Rows from block 12, named by matrix and row number. Rows with one number belong to one channel. Each number is 50 + 10 x the weight over its row's rms, rounded and kept within 0 to 99. All counts start at 0. After the name is the row's rms in percent of the matrix's.
# convs1: 3x3 conv (model.blocks.12.convs.1.weight, 112x112x3x3), inputs 0-13, a 3x3 kernel for each
# convs2: expand pointwise conv (model.blocks.12.convs.2.weight, 112x112x1x1, transposed), outputs 0-111
convs1.63 113:58 48 47 52 68 53 46 53 35 54 37 35 46 70 48 51 48 46 59 67 55 69 60 27 59 54 28 64 55 37 45 62 34 56 48 54 38 43 45 32 58 41 44 52 60 57 38 47 46 42 42 47 56 68 55 52 63 61 46 50 45 33 65 44 49 40 59 45 67 52 47 48 60 63 53 78 40 31 70 28 24 67 48 35 44 50 40 60 57 47 61 67 62 39 47 44 54 49 67 60 43 34 52 55 57 56 56 47 46 44 44 53 54 45 53 60 50 41 45 56 40 54 69 59 63 47
convs2.63 107:44 33 30 45 45 37 32 52 57 69 51 49 50 52 67 60 55 43 46 50 54 52 50 49 49 38 50 65 51 45 60 53 51 65 68 63 49 45 60 37 47 50 46 52 42 43 45 56 39 53 48 46 38 51 50 60 44 48 42 56 61 90 38 48 37 46 58 68 56 32 49 41 50 63 69 53 47 35 58 38 57 47 55 58 45 45 58 65 47 38 50 55 46 41 60 46 67 40 47 48 51 51 41 58 58 63 32 54 55 39 72 35
convs1.64 098:50 41 48 54 56 54 50 40 58 55 56 42 41 46 50 42 36 54 52 50 53 44 59 61 38 63 51 37 70 64 67 56 64 53 49 44 33 48 56 55 51 55 58 51 40 44 44 35 43 54 51 30 55 63 45 31 59 37 59 42 59 47 48 41 54 47 59 57 62 43 38 55 50 44 48 58 39 38 54 46 53 51 51 56 37 53 54 50 49 31 58 36 45 50 48 35 52 49 60 38 46 29 42 46 60 59 35 66 68 67 65 65 58 47 60 62 41 27 54 47 55 36 68 70 42 73
convs2.64 100:53 64 47 63 50 47 39 35 42 34 41 53 44 46 47 41 52 54 28 51 46 56 48 47 53 55 40 25 67 51 49 52 41 55 55 60 45 46 45 60 31 42 53 57 46 47 66 50 58 44 57 61 36 51 42 49 25 43 51 60 51 53 59 40 34 24 45 42 48 35 45 46 34 43 39 44 38 73 49 43 43 43 48 42 54 48 61 47 61 42 47 57 61 41 31 46 52 56 37 35 42 49 52 82 41 41 44 55 51 62 48 45
convs1.65 100:48 43 39 61 49 52 49 74 39 42 62 38 57 44 50 46 44 52 49 37 60 50 44 54 56 60 63 49 39 41 52 48 56 29 43 49 65 47 71 58 52 54 62 41 65 45 36 43 52 63 56 48 43 59 57 50 58 44 45 64 51 47 47 45 53 46 57 55 59 54 43 55 44 53 67 55 43 37 43 39 50 50 37 50 56 60 39 54 58 52 53 83 46 49 39 58 67 28 41 44 61 49 56 51 48 41 45 53 36 61 57 37 35 34 65 48 41 61 54 40 46 57 30 47 62 51
convs2.65 093:51 45 74 52 51 59 56 60 51 47 53 54 47 49 43 45 46 49 45 41 56 53 75 40 45 65 51 66 31 61 43 51 54 71 50 62 55 63 41 64 62 51 51 61 56 62 49 58 61 36 42 40 49 74 46 48 53 55 47 56 43 61 50 66 56 43 32 54 46 11 62 68 54 46 45 44 45 54 40 45 59 64 41 49 43 34 51 41 46 50 52 37 41 41 42 60 62 42 52 46 44 56 48 59 57 67 53 46 54 66 64 56
convs1.66 094:47 57 39 34 45 45 61 42 55 61 57 56 64 52 50 49 73 51 56 55 49 57 59 48 46 49 53 44 45 51 19 55 45 42 62 59 61 48 38 28 50 56 38 46 44 65 51 62 58 67 63 46 52 38 34 40 61 48 40 45 48 50 52 63 56 63 44 60 49 51 62 62 48 42 52 52 42 31 55 65 61 52 44 46 48 46 55 36 42 52 40 36 35 59 38 42 48 42 33 45 45 45 40 58 43 47 65 37 53 53 38 43 59 53 63 56 56 51 40 63 38 42 43 49 60 55
convs2.66 110:44 41 45 28 46 41 41 52 53 54 46 33 49 50 43 55 40 62 43 49 54 46 49 44 56 50 48 32 47 56 41 41 40 43 49 49 57 67 54 64 35 48 47 37 45 58 64 64 37 53 57 32 42 45 44 48 59 51 51 57 58 48 55 48 47 42 53 35 43 48 52 40 38 45 37 42 46 54 92 62 44 47 37 26 35 63 54 33 39 41 56 41 59 41 52 47 41 68 59 41 62 61 41 40 50 26 55 50 52 43 52 42
convs1.67 096:58 55 49 39 58 49 40 53 58 47 48 58 58 56 50 39 55 59 57 73 52 62 60 36 54 54 45 50 52 49 48 38 34 44 43 41 48 57 54 59 43 56 47 51 27 49 41 50 44 32 47 67 49 67 50 51 56 64 43 56 63 63 60 56 56 45 57 35 43 61 27 50 46 42 56 38 31 40 50 42 54 39 52 45 62 70 36 56 41 60 65 59 55 30 45 36 56 35 67 55 42 52 37 53 65 49 43 58 38 51 47 41 20 38 51 44 60 67 55 55 57 52 14 62 37 37
convs2.67 095:51 56 48 56 33 38 51 34 40 52 51 36 45 34 46 64 45 36 57 45 45 64 47 36 39 44 43 46 55 59 52 49 31 48 45 55 45 38 50 58 58 56 49 41 45 51 44 61 48 54 57 30 50 66 62 42 58 49 40 35 37 51 45 47 62 53 52 43 51 37 43 39 56 41 60 50 55 62 52 41 46 43 69 42 43 64 20 44 43 57 44 73 63 52 41 47 72 42 49 42 65 35 53 47 54 57 59 38 55 74 41 70
convs1.68 089:46 49 54 47 61 48 52 45 33 47 48 67 51 60 42 47 48 63 59 45 60 66 33 52 44 60 47 44 57 44 54 37 78 52 51 56 57 44 66 41 27 59 51 61 48 47 56 56 41 66 25 49 42 52 46 65 57 53 46 54 52 67 36 50 46 47 53 37 59 66 30 58 56 47 60 51 36 50 38 53 43 54 45 43 58 64 55 34 36 50 61 36 56 61 50 54 73 51 65 37 37 42 49 49 46 56 51 47 42 50 38 56 44 33 22 46 31 63 68 35 67 48 40 57 47 46
convs2.68 093:67 55 55 53 36 47 43 60 64 55 48 59 52 46 57 48 46 47 60 44 49 44 57 52 44 41 40 43 60 44 37 41 64 44 19 43 49 54 51 47 33 62 47 63 41 45 40 64 59 50 33 15 68 56 41 54 48 56 71 34 33 42 42 56 54 46 51 68 51 47 66 54 44 38 52 57 66 47 51 44 49 49 33 58 56 50 51 51 48 54 44 54 56 34 46 61 47 45 64 43 34 39 44 45 34 48 66 48 33 54 44 38
convs1.69 097:38 52 27 36 53 36 44 34 54 57 53 58 57 67 43 56 61 31 48 57 41 57 57 46 61 67 50 57 52 47 45 31 58 49 54 53 43 52 37 48 48 51 64 34 45 34 42 54 44 56 38 60 42 60 63 39 40 63 57 50 43 31 45 51 38 50 55 41 36 55 48 42 50 59 68 45 48 55 72 38 29 54 39 54 41 52 56 59 57 57 41 56 32 42 37 49 46 49 52 41 72 31 71 56 43 41 47 63 50 51 33 46 23 51 48 33 41 54 52 27 64 49 55 68 57 35
convs2.69 081:42 65 76 42 61 48 51 57 45 46 55 54 37 63 63 43 52 65 40 56 44 55 38 43 44 46 48 57 43 63 54 64 36 41 66 51 52 45 51 58 41 56 61 49 42 50 44 63 55 46 56 56 61 38 49 37 68 52 55 32 43 64 58 44 48 73 37 45 43 45 24 41 53 62 46 40 53 45 38 51 49 31 28 66 44 47 74 39 39 55 36 40 66 38 50 51 51 43 54 51 62 48 52 45 40 57 50 50 63 50 36 59
convs1.70 095:60 62 55 60 52 15 47 46 67 55 68 31 51 44 63 52 45 68 49 45 41 49 44 45 34 74 45 62 34 46 57 41 64 67 46 33 67 59 60 59 41 56 42 57 73 47 50 61 53 53 48 53 33 43 54 45 33 56 56 34 51 34 52 39 56 53 65 40 48 57 52 34 48 52 43 43 61 47 43 64 50 50 51 38 49 56 59 51 59 50 45 56 54 52 56 43 38 54 52 48 48 60 70 39 45 62 61 76 40 49 45 41 55 36 56 47 53 50 66 59 48 55 57 40 77 47
convs2.70 094:55 47 56 39 50 48 48 28 47 48 45 54 52 39 42 27 38 42 42 53 46 49 49 71 35 54 50 49 43 39 42 58 53 72 49 53 45 39 55 54 49 50 47 56 57 49 32 47 56 45 52 42 62 58 61 70 59 58 56 50 41 44 70 55 66 66 55 57 51 66 53 44 48 30 49 46 40 68 39 55 53 67 33 38 59 54 47 35 41 44 57 60 27 46 39 66 55 51 48 53 55 38 53 57 37 25 48 65 48 58 38 59
convs1.71 104:55 37 47 60 57 21 54 34 47 44 52 51 56 55 42 48 55 58 42 32 40 42 58 53 66 44 51 61 42 58 37 45 43 53 58 37 43 49 53 64 49 60 50 45 59 54 64 49 59 58 39 37 37 53 41 54 43 61 38 41 60 66 39 55 52 45 60 46 51 55 52 46 55 47 51 49 39 38 39 45 54 70 59 60 45 35 58 43 55 42 52 69 52 22 46 45 50 46 62 40 48 45 55 61 36 45 40 53 50 42 56 47 39 48 42 33 64 47 74 46 41 52 30 36 40 57
convs2.71 099:49 77 50 61 56 57 57 55 63 47 44 54 53 63 37 33 48 58 57 55 53 62 44 49 53 71 54 52 45 62 68 63 44 62 52 46 47 59 53 48 48 53 49 45 58 76 62 64 51 44 57 52 49 55 50 66 53 80 51 53 45 51 53 43 51 31 46 44 71 41 47 52 59 62 51 37 51 56 69 50 64 57 38 41 61 35 62 49 57 48 57 48 74 65 60 37 45 54 50 40 54 50 42 43 59 55 48 49 62 63 27 49
convs1.72 100:51 54 68 42 56 49 51 53 59 48 41 57 51 48 44 48 51 61 52 38 51 47 68 46 62 43 32 21 50 63 57 38 60 67 61 55 56 51 47 62 72 54 46 55 42 55 65 39 59 47 50 58 45 69 37 57 34 49 66 44 53 52 54 41 25 63 51 45 56 48 65 36 43 55 45 35 59 60 46 56 54 59 52 48 34 58 61 47 61 58 53 60 47 41 45 44 57 53 66 46 62 34 49 48 46 52 51 53 68 39 40 57 47 50 48 50 35 65 47 49 42 46 63 61 47 59
convs2.72 114:59 37 31 54 65 64 61 42 52 33 64 39 48 45 56 52 29 39 37 48 60 45 40 50 57 56 40 51 41 37 51 48 31 58 34 53 60 40 52 44 48 80 42 43 40 49 53 59 49 40 37 63 37 47 67 42 40 42 51 54 59 47 59 44 59 52 51 56 65 42 60 53 61 47 56 34 64 68 50 64 40 66 63 46 43 57 41 44 51 53 38 47 43 35 53 51 59 36 55 38 38 44 48 64 43 50 47 34 49 44 40 37
convs1.73 100:75 47 46 38 52 38 50 35 62 26 54 32 52 39 46 43 39 38 58 63 48 35 46 63 55 47 52 31 47 57 50 80 62 40 52 46 41 47 57 51 40 50 39 41 47 65 44 55 70 36 49 61 73 46 46 43 42 57 46 47 58 41 50 61 53 52 27 36 33 38 43 22 38 57 58 48 42 55 37 68 55 33 42 45 56 42 32 60 54 45 53 41 47 56 46 49 47 39 40 48 49 40 57 61 64 40 55 51 34 52 49 37 44 41 44 52 74 44 45 40 57 56 48 46 56 30
convs2.73 097:52 61 44 59 44 66 56 45 57 47 50 64 53 66 62 51 52 28 42 64 54 51 44 35 25 48 52 40 43 61 69 35 52 42 59 68 57 43 50 59 47 44 62 37 55 46 42 55 45 49 45 48 33 31 26 70 51 46 50 41 53 62 51 48 38 43 48 53 46 34 61 55 45 64 41 44 34 51 51 69 41 40 43 58 62 44 48 69 48 41 65 48 52 54 54 25 54 56 52 50 49 57 50 75 58 46 48 48 44 48 58 49
convs1.74 100:59 49 68 50 59 44 44 48 40 42 52 56 57 49 47 53 57 59 51 33 50 28 43 59 65 58 65 66 74 46 57 41 41 40 42 56 62 46 51 39 41 62 37 55 42 59 32 58 33 46 69 28 84 63 52 48 71 58 57 52 58 51 47 42 61 76 43 52 51 61 65 63 55 39 57 48 49 60 42 49 47 47 45 28 53 40 41 46 60 61 51 63 59 38 48 47 40 51 62 62 40 60 42 57 56 41 67 66 55 41 58 49 57 50 47 65 52 36 42 62 33 54 52 55 58 57
convs2.74 107:34 48 68 49 45 34 53 45 48 37 66 54 41 59 55 50 29 46 45 53 46 44 59 46 39 74 50 54 40 61 46 48 58 51 54 57 61 41 65 49 41 29 65 46 32 57 49 36 53 48 41 55 70 36 40 58 51 43 37 62 51 46 43 52 34 46 48 43 40 67 55 49 47 55 38 47 35 40 55 36 35 51 51 64 34 54 67 52 47 47 30 57 36 57 62 53 34 51 43 46 43 58 50 30 51 51 62 74 47 52 47 50
convs1.75 100:38 49 48 59 61 64 58 53 41 51 67 62 50 39 69 44 52 41 33 42 40 71 43 54 58 56 52 40 49 46 35 51 54 59 43 65 34 52 59 44 35 38 65 58 55 53 66 64 68 45 64 67 55 45 60 41 52 46 66 41 55 53 40 65 41 42 55 11 45 70 52 40 55 55 47 36 51 55 40 68 36 51 55 36 35 43 32 55 31 48 44 58 49 49 50 43 41 44 38 59 38 53 56 55 55 60 66 55 57 59 27 66 39 46 54 62 48 40 38 52 47 44 70 46 60 53
convs2.75 107:65 79 52 54 44 69 77 51 58 70 54 54 58 54 55 38 49 66 46 61 48 48 57 46 58 67 51 39 35 50 60 57 58 56 36 49 67 47 55 42 45 60 56 41 53 47 51 37 44 34 53 50 56 38 42 48 46 47 52 51 54 41 28 45 53 43 64 43 51 57 38 50 40 42 33 34 44 36 54 54 64 47 52 48 41 44 49 58 50 38 42 51 48 48 54 38 60 77 34 55 56 70 38 40 34 53 53 58 56 53 60 39
convs1.76 106:63 38 44 56 48 60 46 55 47 59 44 49 50 61 38 57 63 58 48 55 59 54 37 49 60 63 47 43 55 43 56 41 55 56 58 39 37 57 54 61 46 44 45 41 49 44 63 51 49 48 43 64 36 53 71 48 43 43 44 52 64 52 44 58 68 71 58 47 59 42 40 60 74 39 52 73 41 41 79 54 49 53 55 36 43 49 56 49 42 53 49 68 51 40 43 53 50 47 50 48 57 42 54 39 40 56 44 55 57 50 54 46 42 42 37 32 41 49 47 39 54 39 50 49 43 37
convs2.76 121:44 49 57 37 54 43 50 44 64 61 58 39 45 41 37 45 37 63 55 39 48 47 58 51 48 62 49 38 51 64 53 61 51 28 30 63 52 64 51 32 42 62 58 47 39 54 52 43 47 49 39 45 45 52 55 56 47 61 40 51 52 57 39 46 25 45 42 41 46 64 34 36 47 40 53 53 51 41 46 84 28 52 59 55 44 59 39 33 63 36 63 39 43 51 58 45 45 47 47 51 51 50 44 51 19 46 43 43 64 43 52 45
convs1.77 096:49 45 46 38 59 57 69 38 55 49 55 56 56 62 42 44 49 49 63 58 46 24 42 52 46 46 66 49 50 47 52 38 42 42 39 58 52 56 51 50 47 39 74 63 46 50 55 55 41 47 47 31 37 53 31 54 47 49 28 44 62 61 38 64 47 65 55 28 51 50 46 66 56 49 38 59 66 71 60 62 46 55 46 51 36 34 44 58 53 45 70 58 52 54 56 73 51 52 46 57 63 33 74 54 38 43 52 38 45 40 48 45 42 55 57 48 46 60 60 60 67 59 64 63 46 51
convs2.77 096:58 48 45 48 32 51 47 53 31 40 52 36 28 51 55 31 66 62 57 50 50 57 33 51 49 55 46 58 46 63 51 48 45 59 42 54 55 42 56 47 44 44 62 52 60 63 62 24 41 53 42 48 58 40 41 56 73 45 38 42 55 46 42 48 61 45 39 44 54 52 53 55 31 52 54 58 81 51 37 38 51 52 47 46 55 52 58 29 48 67 50 43 44 60 31 62 64 55 41 38 45 36 50 40 45 54 46 59 50 28 41 44
convs1.78 095:33 56 57 83 61 24 55 49 44 43 63 50 40 50 51 37 55 48 52 57 42 56 51 60 61 30 34 31 54 53 29 49 37 34 36 41 58 55 41 57 48 55 44 53 57 59 39 65 43 61 35 48 28 49 55 56 35 57 69 50 47 47 59 46 44 54 27 28 40 47 60 48 43 53 61 40 47 55 49 47 69 37 51 45 60 65 49 49 34 66 37 63 62 50 59 56 37 59 51 56 48 56 59 44 48 54 47 44 69 51 48 51 30 50 50 49 54 31 64 58 27 65 46 40 47 53
convs2.78 097:88 48 46 55 50 57 42 48 37 68 43 45 52 41 76 49 67 41 50 56 55 69 52 51 49 48 53 43 53 42 54 43 48 44 49 58 57 47 53 31 54 44 40 47 52 52 63 61 39 56 35 40 47 46 67 55 47 50 58 50 39 44 39 35 53 39 47 46 38 52 39 48 57 40 52 70 43 66 62 32 48 56 65 29 63 44 53 41 47 44 43 56 45 34 46 51 64 46 39 56 41 52 28 44 57 49 56 54 41 49 41 73
convs1.79 107:67 58 45 55 51 39 47 40 48 38 55 48 47 38 49 57 63 57 45 47 54 49 53 52 49 42 39 36 56 57 61 58 40 45 51 57 42 39 58 39 43 32 56 63 47 55 42 54 44 56 36 46 70 58 37 38 48 31 64 60 58 32 60 34 35 47 58 39 55 53 46 46 61 51 50 58 44 39 48 31 43 46 56 44 46 50 38 50 59 67 34 57 34 33 56 48 55 58 81 35 51 42 53 58 59 62 41 47 51 53 39 47 50 56 49 48 76 43 48 48 48 45 49 43 66 63
convs2.79 094:58 62 67 46 35 53 55 60 35 38 50 61 41 57 31 61 57 50 37 52 42 65 57 58 35 63 59 36 37 51 47 46 56 67 48 45 52 55 51 41 36 42 38 30 63 66 46 51 70 58 46 60 49 52 38 47 54 69 65 46 65 41 36 56 59 46 59 49 68 33 49 44 44 47 57 55 44 39 52 51 38 74 49 71 64 46 57 55 41 38 46 35 60 59 40 39 42 41 45 51 51 53 47 53 41 51 39 48 45 56 47 40
convs1.80 099:47 67 50 37 71 42 61 67 50 65 62 33 47 44 51 40 47 52 43 55 53 45 66 45 39 33 34 46 40 52 46 41 54 52 39 46 44 56 42 46 48 44 63 22 41 38 40 63 59 53 49 75 67 36 40 48 56 44 75 66 47 66 50 40 43 85 44 42 52 52 45 62 59 40 51 28 41 39 47 46 64 34 58 34 50 69 39 47 49 40 61 61 33 50 52 69 59 41 56 52 46 53 45 57 41 47 58 52 46 63 74 48 62 58 57 40 58 32 65 43 62 71 42 48 55 49
convs2.80 097:37 48 46 60 52 51 47 43 58 53 55 55 52 43 41 29 36 47 56 48 49 28 68 53 49 48 50 61 58 67 37 36 61 39 36 59 57 63 73 47 33 42 65 37 32 48 50 41 55 49 42 38 48 49 41 56 42 55 31 49 56 53 59 39 32 47 53 29 32 63 52 44 41 56 58 65 47 59 53 55 32 46 54 55 47 67 65 64 61 50 50 49 57 45 40 34 48 46 54 41 47 57 31 32 44 47 45 61 64 45 47 50
convs1.81 103:47 40 55 43 71 61 45 40 40 48 53 43 56 48 65 50 30 47 56 56 35 57 37 61 48 69 62 65 46 45 51 59 44 34 67 50 52 46 34 44 55 60 54 35 53 52 59 77 32 61 54 54 45 38 46 43 49 53 67 50 59 48 58 52 67 55 38 57 46 54 39 63 40 55 61 46 57 49 44 51 55 52 43 54 52 47 43 69 47 46 58 48 47 73 54 39 36 56 53 44 57 50 42 38 81 59 49 38 52 32 37 65 56 51 53 58 45 32 54 51 41 44 57 62 43 47
convs2.81 091:65 60 70 59 51 56 52 48 42 44 42 62 46 47 50 15 38 45 65 46 55 83 33 52 54 54 53 58 36 48 51 63 40 53 63 40 62 56 50 51 51 43 46 46 52 58 42 33 57 59 48 57 51 69 50 47 63 66 54 45 42 47 54 55 41 47 42 57 61 55 28 45 48 58 49 58 54 57 58 63 42 42 41 46 45 43 45 54 52 41 56 42 81 71 39 41 52 56 50 60 44 63 39 49 43 60 40 48 44 55 57 54
convs1.82 094:60 49 58 34 27 56 51 48 74 43 56 30 51 46 43 43 50 42 45 49 62 57 91 51 50 63 58 36 47 51 50 37 47 75 47 45 33 57 42 40 42 52 56 50 52 50 48 60 59 64 47 41 54 28 48 61 42 60 56 47 46 62 34 37 51 38 45 58 42 46 36 53 64 45 48 34 37 57 45 53 61 53 35 41 37 59 57 50 55 48 50 36 50 34 63 44 37 44 66 34 43 27 42 43 59 48 37 45 39 46 49 61 51 50 46 52 39 54 49 48 43 39 67 55 60 47
convs2.82 107:59 58 66 46 43 42 35 42 41 28 49 46 45 31 59 29 53 32 47 39 33 54 39 60 55 44 43 30 64 40 57 46 49 32 33 54 40 35 51 54 48 54 49 38 40 46 33 50 48 40 38 46 51 46 63 41 45 37 59 50 39 46 49 43 34 54 44 54 55 43 57 34 49 37 45 46 56 64 58 58 51 54 43 42 56 40 53 36 38 55 29 40 64 46 55 54 54 55 49 36 51 47 49 46 45 50 34 43 30 48 22 47
convs1.83 109:61 80 53 39 41 57 46 50 58 46 47 56 46 46 43 50 47 35 51 43 36 55 56 45 48 53 51 33 62 36 62 70 59 54 75 44 61 48 53 50 51 40 52 53 70 49 47 44 46 52 36 57 36 45 36 42 43 39 56 23 60 37 53 52 52 50 53 50 66 26 51 51 41 31 61 43 56 52 55 35 48 67 46 53 57 32 51 48 61 64 45 37 44 47 46 43 33 38 44 49 46 45 45 23 50 50 54 53 60 40 26 49 24 50 45 44 48 39 31 63 19 45 44 47 57 46
convs2.83 114:54 36 53 63 68 71 43 42 48 38 54 53 44 61 53 54 49 64 49 40 40 52 40 47 53 54 45 35 54 41 43 42 43 35 38 49 51 42 51 32 45 64 48 58 35 45 64 55 47 57 53 62 25 56 73 49 28 43 62 43 59 38 48 40 55 70 52 58 44 51 48 38 53 44 53 29 30 65 49 44 52 51 63 42 45 57 41 47 68 43 43 37 50 55 66 39 54 47 56 55 49 41 44 73 44 57 42 60 46 48 33 51
convs1.84 104:64 47 47 42 44 62 48 49 55 42 44 49 52 43 34 55 33 60 47 68 40 37 47 46 47 38 58 45 61 49 58 63 44 64 34 37 64 59 39 67 40 63 42 41 43 40 50 53 39 40 41 61 47 56 46 51 40 55 32 49 28 48 55 67 62 49 43 56 48 43 41 47 36 29 34 32 55 47 47 67 44 53 51 54 46 51 49 57 54 26 41 43 54 54 56 53 44 40 74 46 50 62 52 45 70 63 37 52 45 48 47 51 47 50 47 52 57 72 58 46 46 50 49 64 39 38
convs2.84 095:42 48 58 73 37 36 42 46 38 44 47 46 52 50 64 54 58 41 40 42 47 61 50 67 57 47 30 30 45 50 47 55 28 59 61 45 50 48 45 56 43 54 64 49 63 53 39 54 56 65 69 56 61 56 36 48 29 46 57 64 41 50 44 32 73 43 45 53 55 37 58 63 40 47 45 55 51 56 41 53 46 39 44 52 30 46 44 49 45 62 57 38 59 54 58 29 48 41 54 51 59 47 49 49 41 34 71 60 46 67 34 48
convs1.85 100:64 57 61 51 21 39 60 54 32 46 45 31 52 60 50 57 57 36 50 67 54 43 44 40 42 44 58 40 42 52 57 52 58 48 49 47 55 35 53 38 47 39 44 43 61 47 45 56 63 46 59 43 63 56 26 33 42 53 47 50 58 59 45 56 61 60 54 55 40 72 64 37 62 38 59 43 58 51 60 60 58 38 62 29 42 36 42 54 52 57 57 52 36 31 75 40 59 43 38 38 53 39 54 38 48 46 50 48 50 61 61 45 32 48 52 44 58 65 64 42 58 39 29 62 35 32
convs2.85 091:66 68 38 46 56 55 49 66 55 42 55 31 50 50 47 49 35 41 49 36 54 38 39 53 50 47 59 45 48 56 49 46 53 52 44 43 71 51 46 58 45 63 39 44 65 50 47 77 56 41 20 56 42 52 49 54 56 45 51 62 43 45 53 38 54 40 41 36 46 66 61 38 37 62 42 36 52 48 67 54 43 58 57 55 45 43 36 39 46 45 51 44 42 52 51 71 74 69 50 44 52 51 54 39 70 54 44 37 68 49 56 60
convs1.86 102:29 43 55 49 24 34 71 62 61 47 60 54 47 47 58 54 45 42 55 42 53 63 30 50 41 55 52 52 55 50 41 60 48 48 46 61 55 40 56 25 67 46 39 48 54 39 46 56 61 47 35 41 40 56 44 51 47 79 45 52 58 58 46 66 21 64 44 44 48 62 53 64 40 41 57 62 38 57 61 62 45 43 61 49 63 44 54 40 59 51 57 53 61 55 26 63 43 49 50 50 46 46 37 50 60 42 55 42 47 45 68 36 52 56 65 65 45 52 83 44 54 42 54 47 56 57
convs2.86 110:61 47 41 43 52 63 37 57 45 52 49 52 48 47 36 64 34 58 42 46 60 47 53 48 62 58 53 65 44 43 51 53 88 71 55 45 58 44 45 46 47 31 61 27 37 44 48 36 36 62 52 38 44 53 36 63 51 41 46 41 56 60 31 47 52 62 45 46 53 41 48 36 39 54 61 62 49 38 50 39 47 33 44 44 54 31 48 32 44 38 55 64 50 35 51 48 48 49 39 47 50 43 31 42 38 49 46 53 63 38 56 50
convs1.87 102:53 39 62 61 43 76 72 50 54 42 54 54 42 40 39 45 56 55 54 42 53 43 48 44 58 58 41 64 70 51 70 18 43 60 41 43 59 50 36 37 55 59 34 63 57 42 48 47 40 47 41 43 36 50 50 35 47 51 67 63 45 48 45 49 61 46 48 54 36 48 54 60 45 57 42 29 33 47 74 23 45 55 51 45 51 48 46 34 52 45 48 38 59 53 50 62 59 48 41 49 46 55 49 46 48 49 41 45 48 57 55 47 50 59 50 48 50 50 59 68 60 76 91 52 61 46
convs2.87 108:38 47 48 58 47 48 66 49 51 69 40 58 48 59 50 57 40 44 53 40 63 63 73 31 38 26 42 44 48 52 59 65 41 53 48 52 42 34 37 45 58 44 30 43 55 49 48 37 43 59 63 67 49 42 48 34 51 51 40 22 45 48 26 56 59 72 47 50 54 45 43 44 40 55 51 51 56 42 56 79 52 61 55 46 42 56 54 43 52 48 40 48 39 56 46 60 46 53 57 46 45 51 52 70 59 42 57 44 52 54 36 36
convs1.88 105:65 56 55 58 43 51 42 62 42 58 59 49 48 42 57 60 33 50 69 60 47 60 51 57 51 32 42 39 35 43 56 41 51 46 54 61 48 47 57 42 62 33 48 42 58 55 60 29 39 49 73 46 64 54 44 27 59 39 71 54 58 49 61 38 46 33 46 41 41 40 40 57 54 30 62 54 49 62 44 55 41 40 51 51 51 71 31 52 54 43 52 63 40 43 32 71 34 47 55 42 65 38 45 30 55 59 32 48 39 39 53 50 61 61 65 49 46 61 92 50 60 46 54 50 30 43
convs2.88 094:44 51 54 83 53 35 38 68 56 49 50 46 58 58 38 41 38 39 48 58 50 27 62 37 49 43 39 33 51 59 54 60 59 49 53 46 73 41 49 50 58 32 37 62 54 36 62 48 50 49 49 61 47 40 50 40 55 52 47 57 65 30 56 47 51 63 32 40 43 60 54 44 59 44 39 44 50 63 42 43 72 42 58 47 35 54 50 48 38 57 49 68 65 46 42 41 60 60 47 66 58 53 58 45 49 47 53 53 50 43 70 51
convs1.89 098:42 39 52 36 47 39 31 24 67 50 46 49 45 49 32 43 29 60 61 41 46 56 41 41 51 51 36 36 52 54 47 45 50 60 45 48 51 52 37 54 44 66 57 54 57 43 43 52 38 79 40 33 59 53 42 53 50 37 47 60 58 64 41 55 44 47 49 38 43 48 42 46 53 42 63 39 53 71 60 45 44 48 41 46 51 59 44 43 29 50 47 42 54 45 56 57 37 58 43 60 46 34 52 45 57 58 42 50 54 57 51 57 37 64 46 39 39 44 48 65 53 53 43 63 49 44
convs2.89 107:58 54 67 47 42 43 65 68 46 46 49 71 55 54 54 47 58 52 51 50 38 49 59 44 48 46 40 54 69 42 53 62 62 33 48 34 49 64 44 51 50 64 49 30 60 41 40 48 59 69 49 37 70 47 56 59 34 51 54 31 40 62 57 62 59 72 56 61 40 42 74 46 43 51 50 68 70 42 41 51 56 58 43 57 66 47 43 43 57 38 46 45 50 39 40 57 47 33 59 55 50 42 41 36 48 54 52 49 45 42 39 58
convs1.90 109:68 46 47 49 69 48 33 30 60 60 44 47 60 49 62 51 68 43 62 58 57 46 57 67 33 37 54 52 35 77 48 50 38 54 45 58 48 59 52 46 34 58 48 39 58 70 49 58 58 45 60 56 49 47 45 58 54 34 42 53 61 47 42 39 64 27 43 54 51 56 45 68 49 44 71 39 41 37 32 41 48 57 49 35 41 43 66 42 55 62 60 37 46 50 49 60 37 58 51 53 59 58 64 54 60 42 50 53 56 40 38 41 54 60 72 51 45 39 54 62 40 61 73 46 39 54
convs2.90 105:49 43 54 43 42 43 35 49 68 39 45 49 55 44 65 59 56 53 47 44 45 55 53 58 46 64 57 44 43 67 78 60 54 56 34 54 66 55 54 38 55 46 38 35 42 30 52 49 41 43 46 45 59 52 48 52 42 43 44 47 42 62 49 54 38 40 36 42 47 60 52 67 54 55 44 49 64 58 57 50 64 60 58 34 54 65 57 63 50 58 26 87 56 39 65 44 34 56 46 46 47 52 58 54 43 58 51 47 59 35 63 59
convs1.91 089:60 47 60 77 41 36 63 54 65 41 42 33 48 59 41 48 41 57 54 49 69 64 52 42 49 39 54 65 49 45 46 70 67 54 35 48 59 48 65 47 49 44 49 54 40 54 54 53 60 48 52 49 49 58 37 50 53 53 53 42 66 41 37 39 33 42 35 38 43 53 53 51 52 36 45 47 55 54 63 42 47 30 55 15 40 56 47 53 55 42 42 61 51 67 35 73 45 57 51 48 44 35 56 52 37 54 49 40 66 46 50 46 52 52 65 68 40 43 38 57 55 65 62 47 39 40
convs2.91 096:34 42 39 78 61 50 60 53 43 43 54 47 44 58 42 59 66 44 49 42 34 47 52 43 43 45 40 60 46 45 52 47 59 58 44 47 42 57 40 55 64 39 43 73 41 46 70 36 43 58 44 57 44 63 49 54 54 44 52 55 56 56 28 73 53 49 38 43 64 48 57 51 35 53 53 54 32 47 39 63 28 49 56 40 35 46 53 66 53 48 42 51 49 58 44 46 51 51 22 53 38 44 64 62 56 59 58 61 31 44 44 60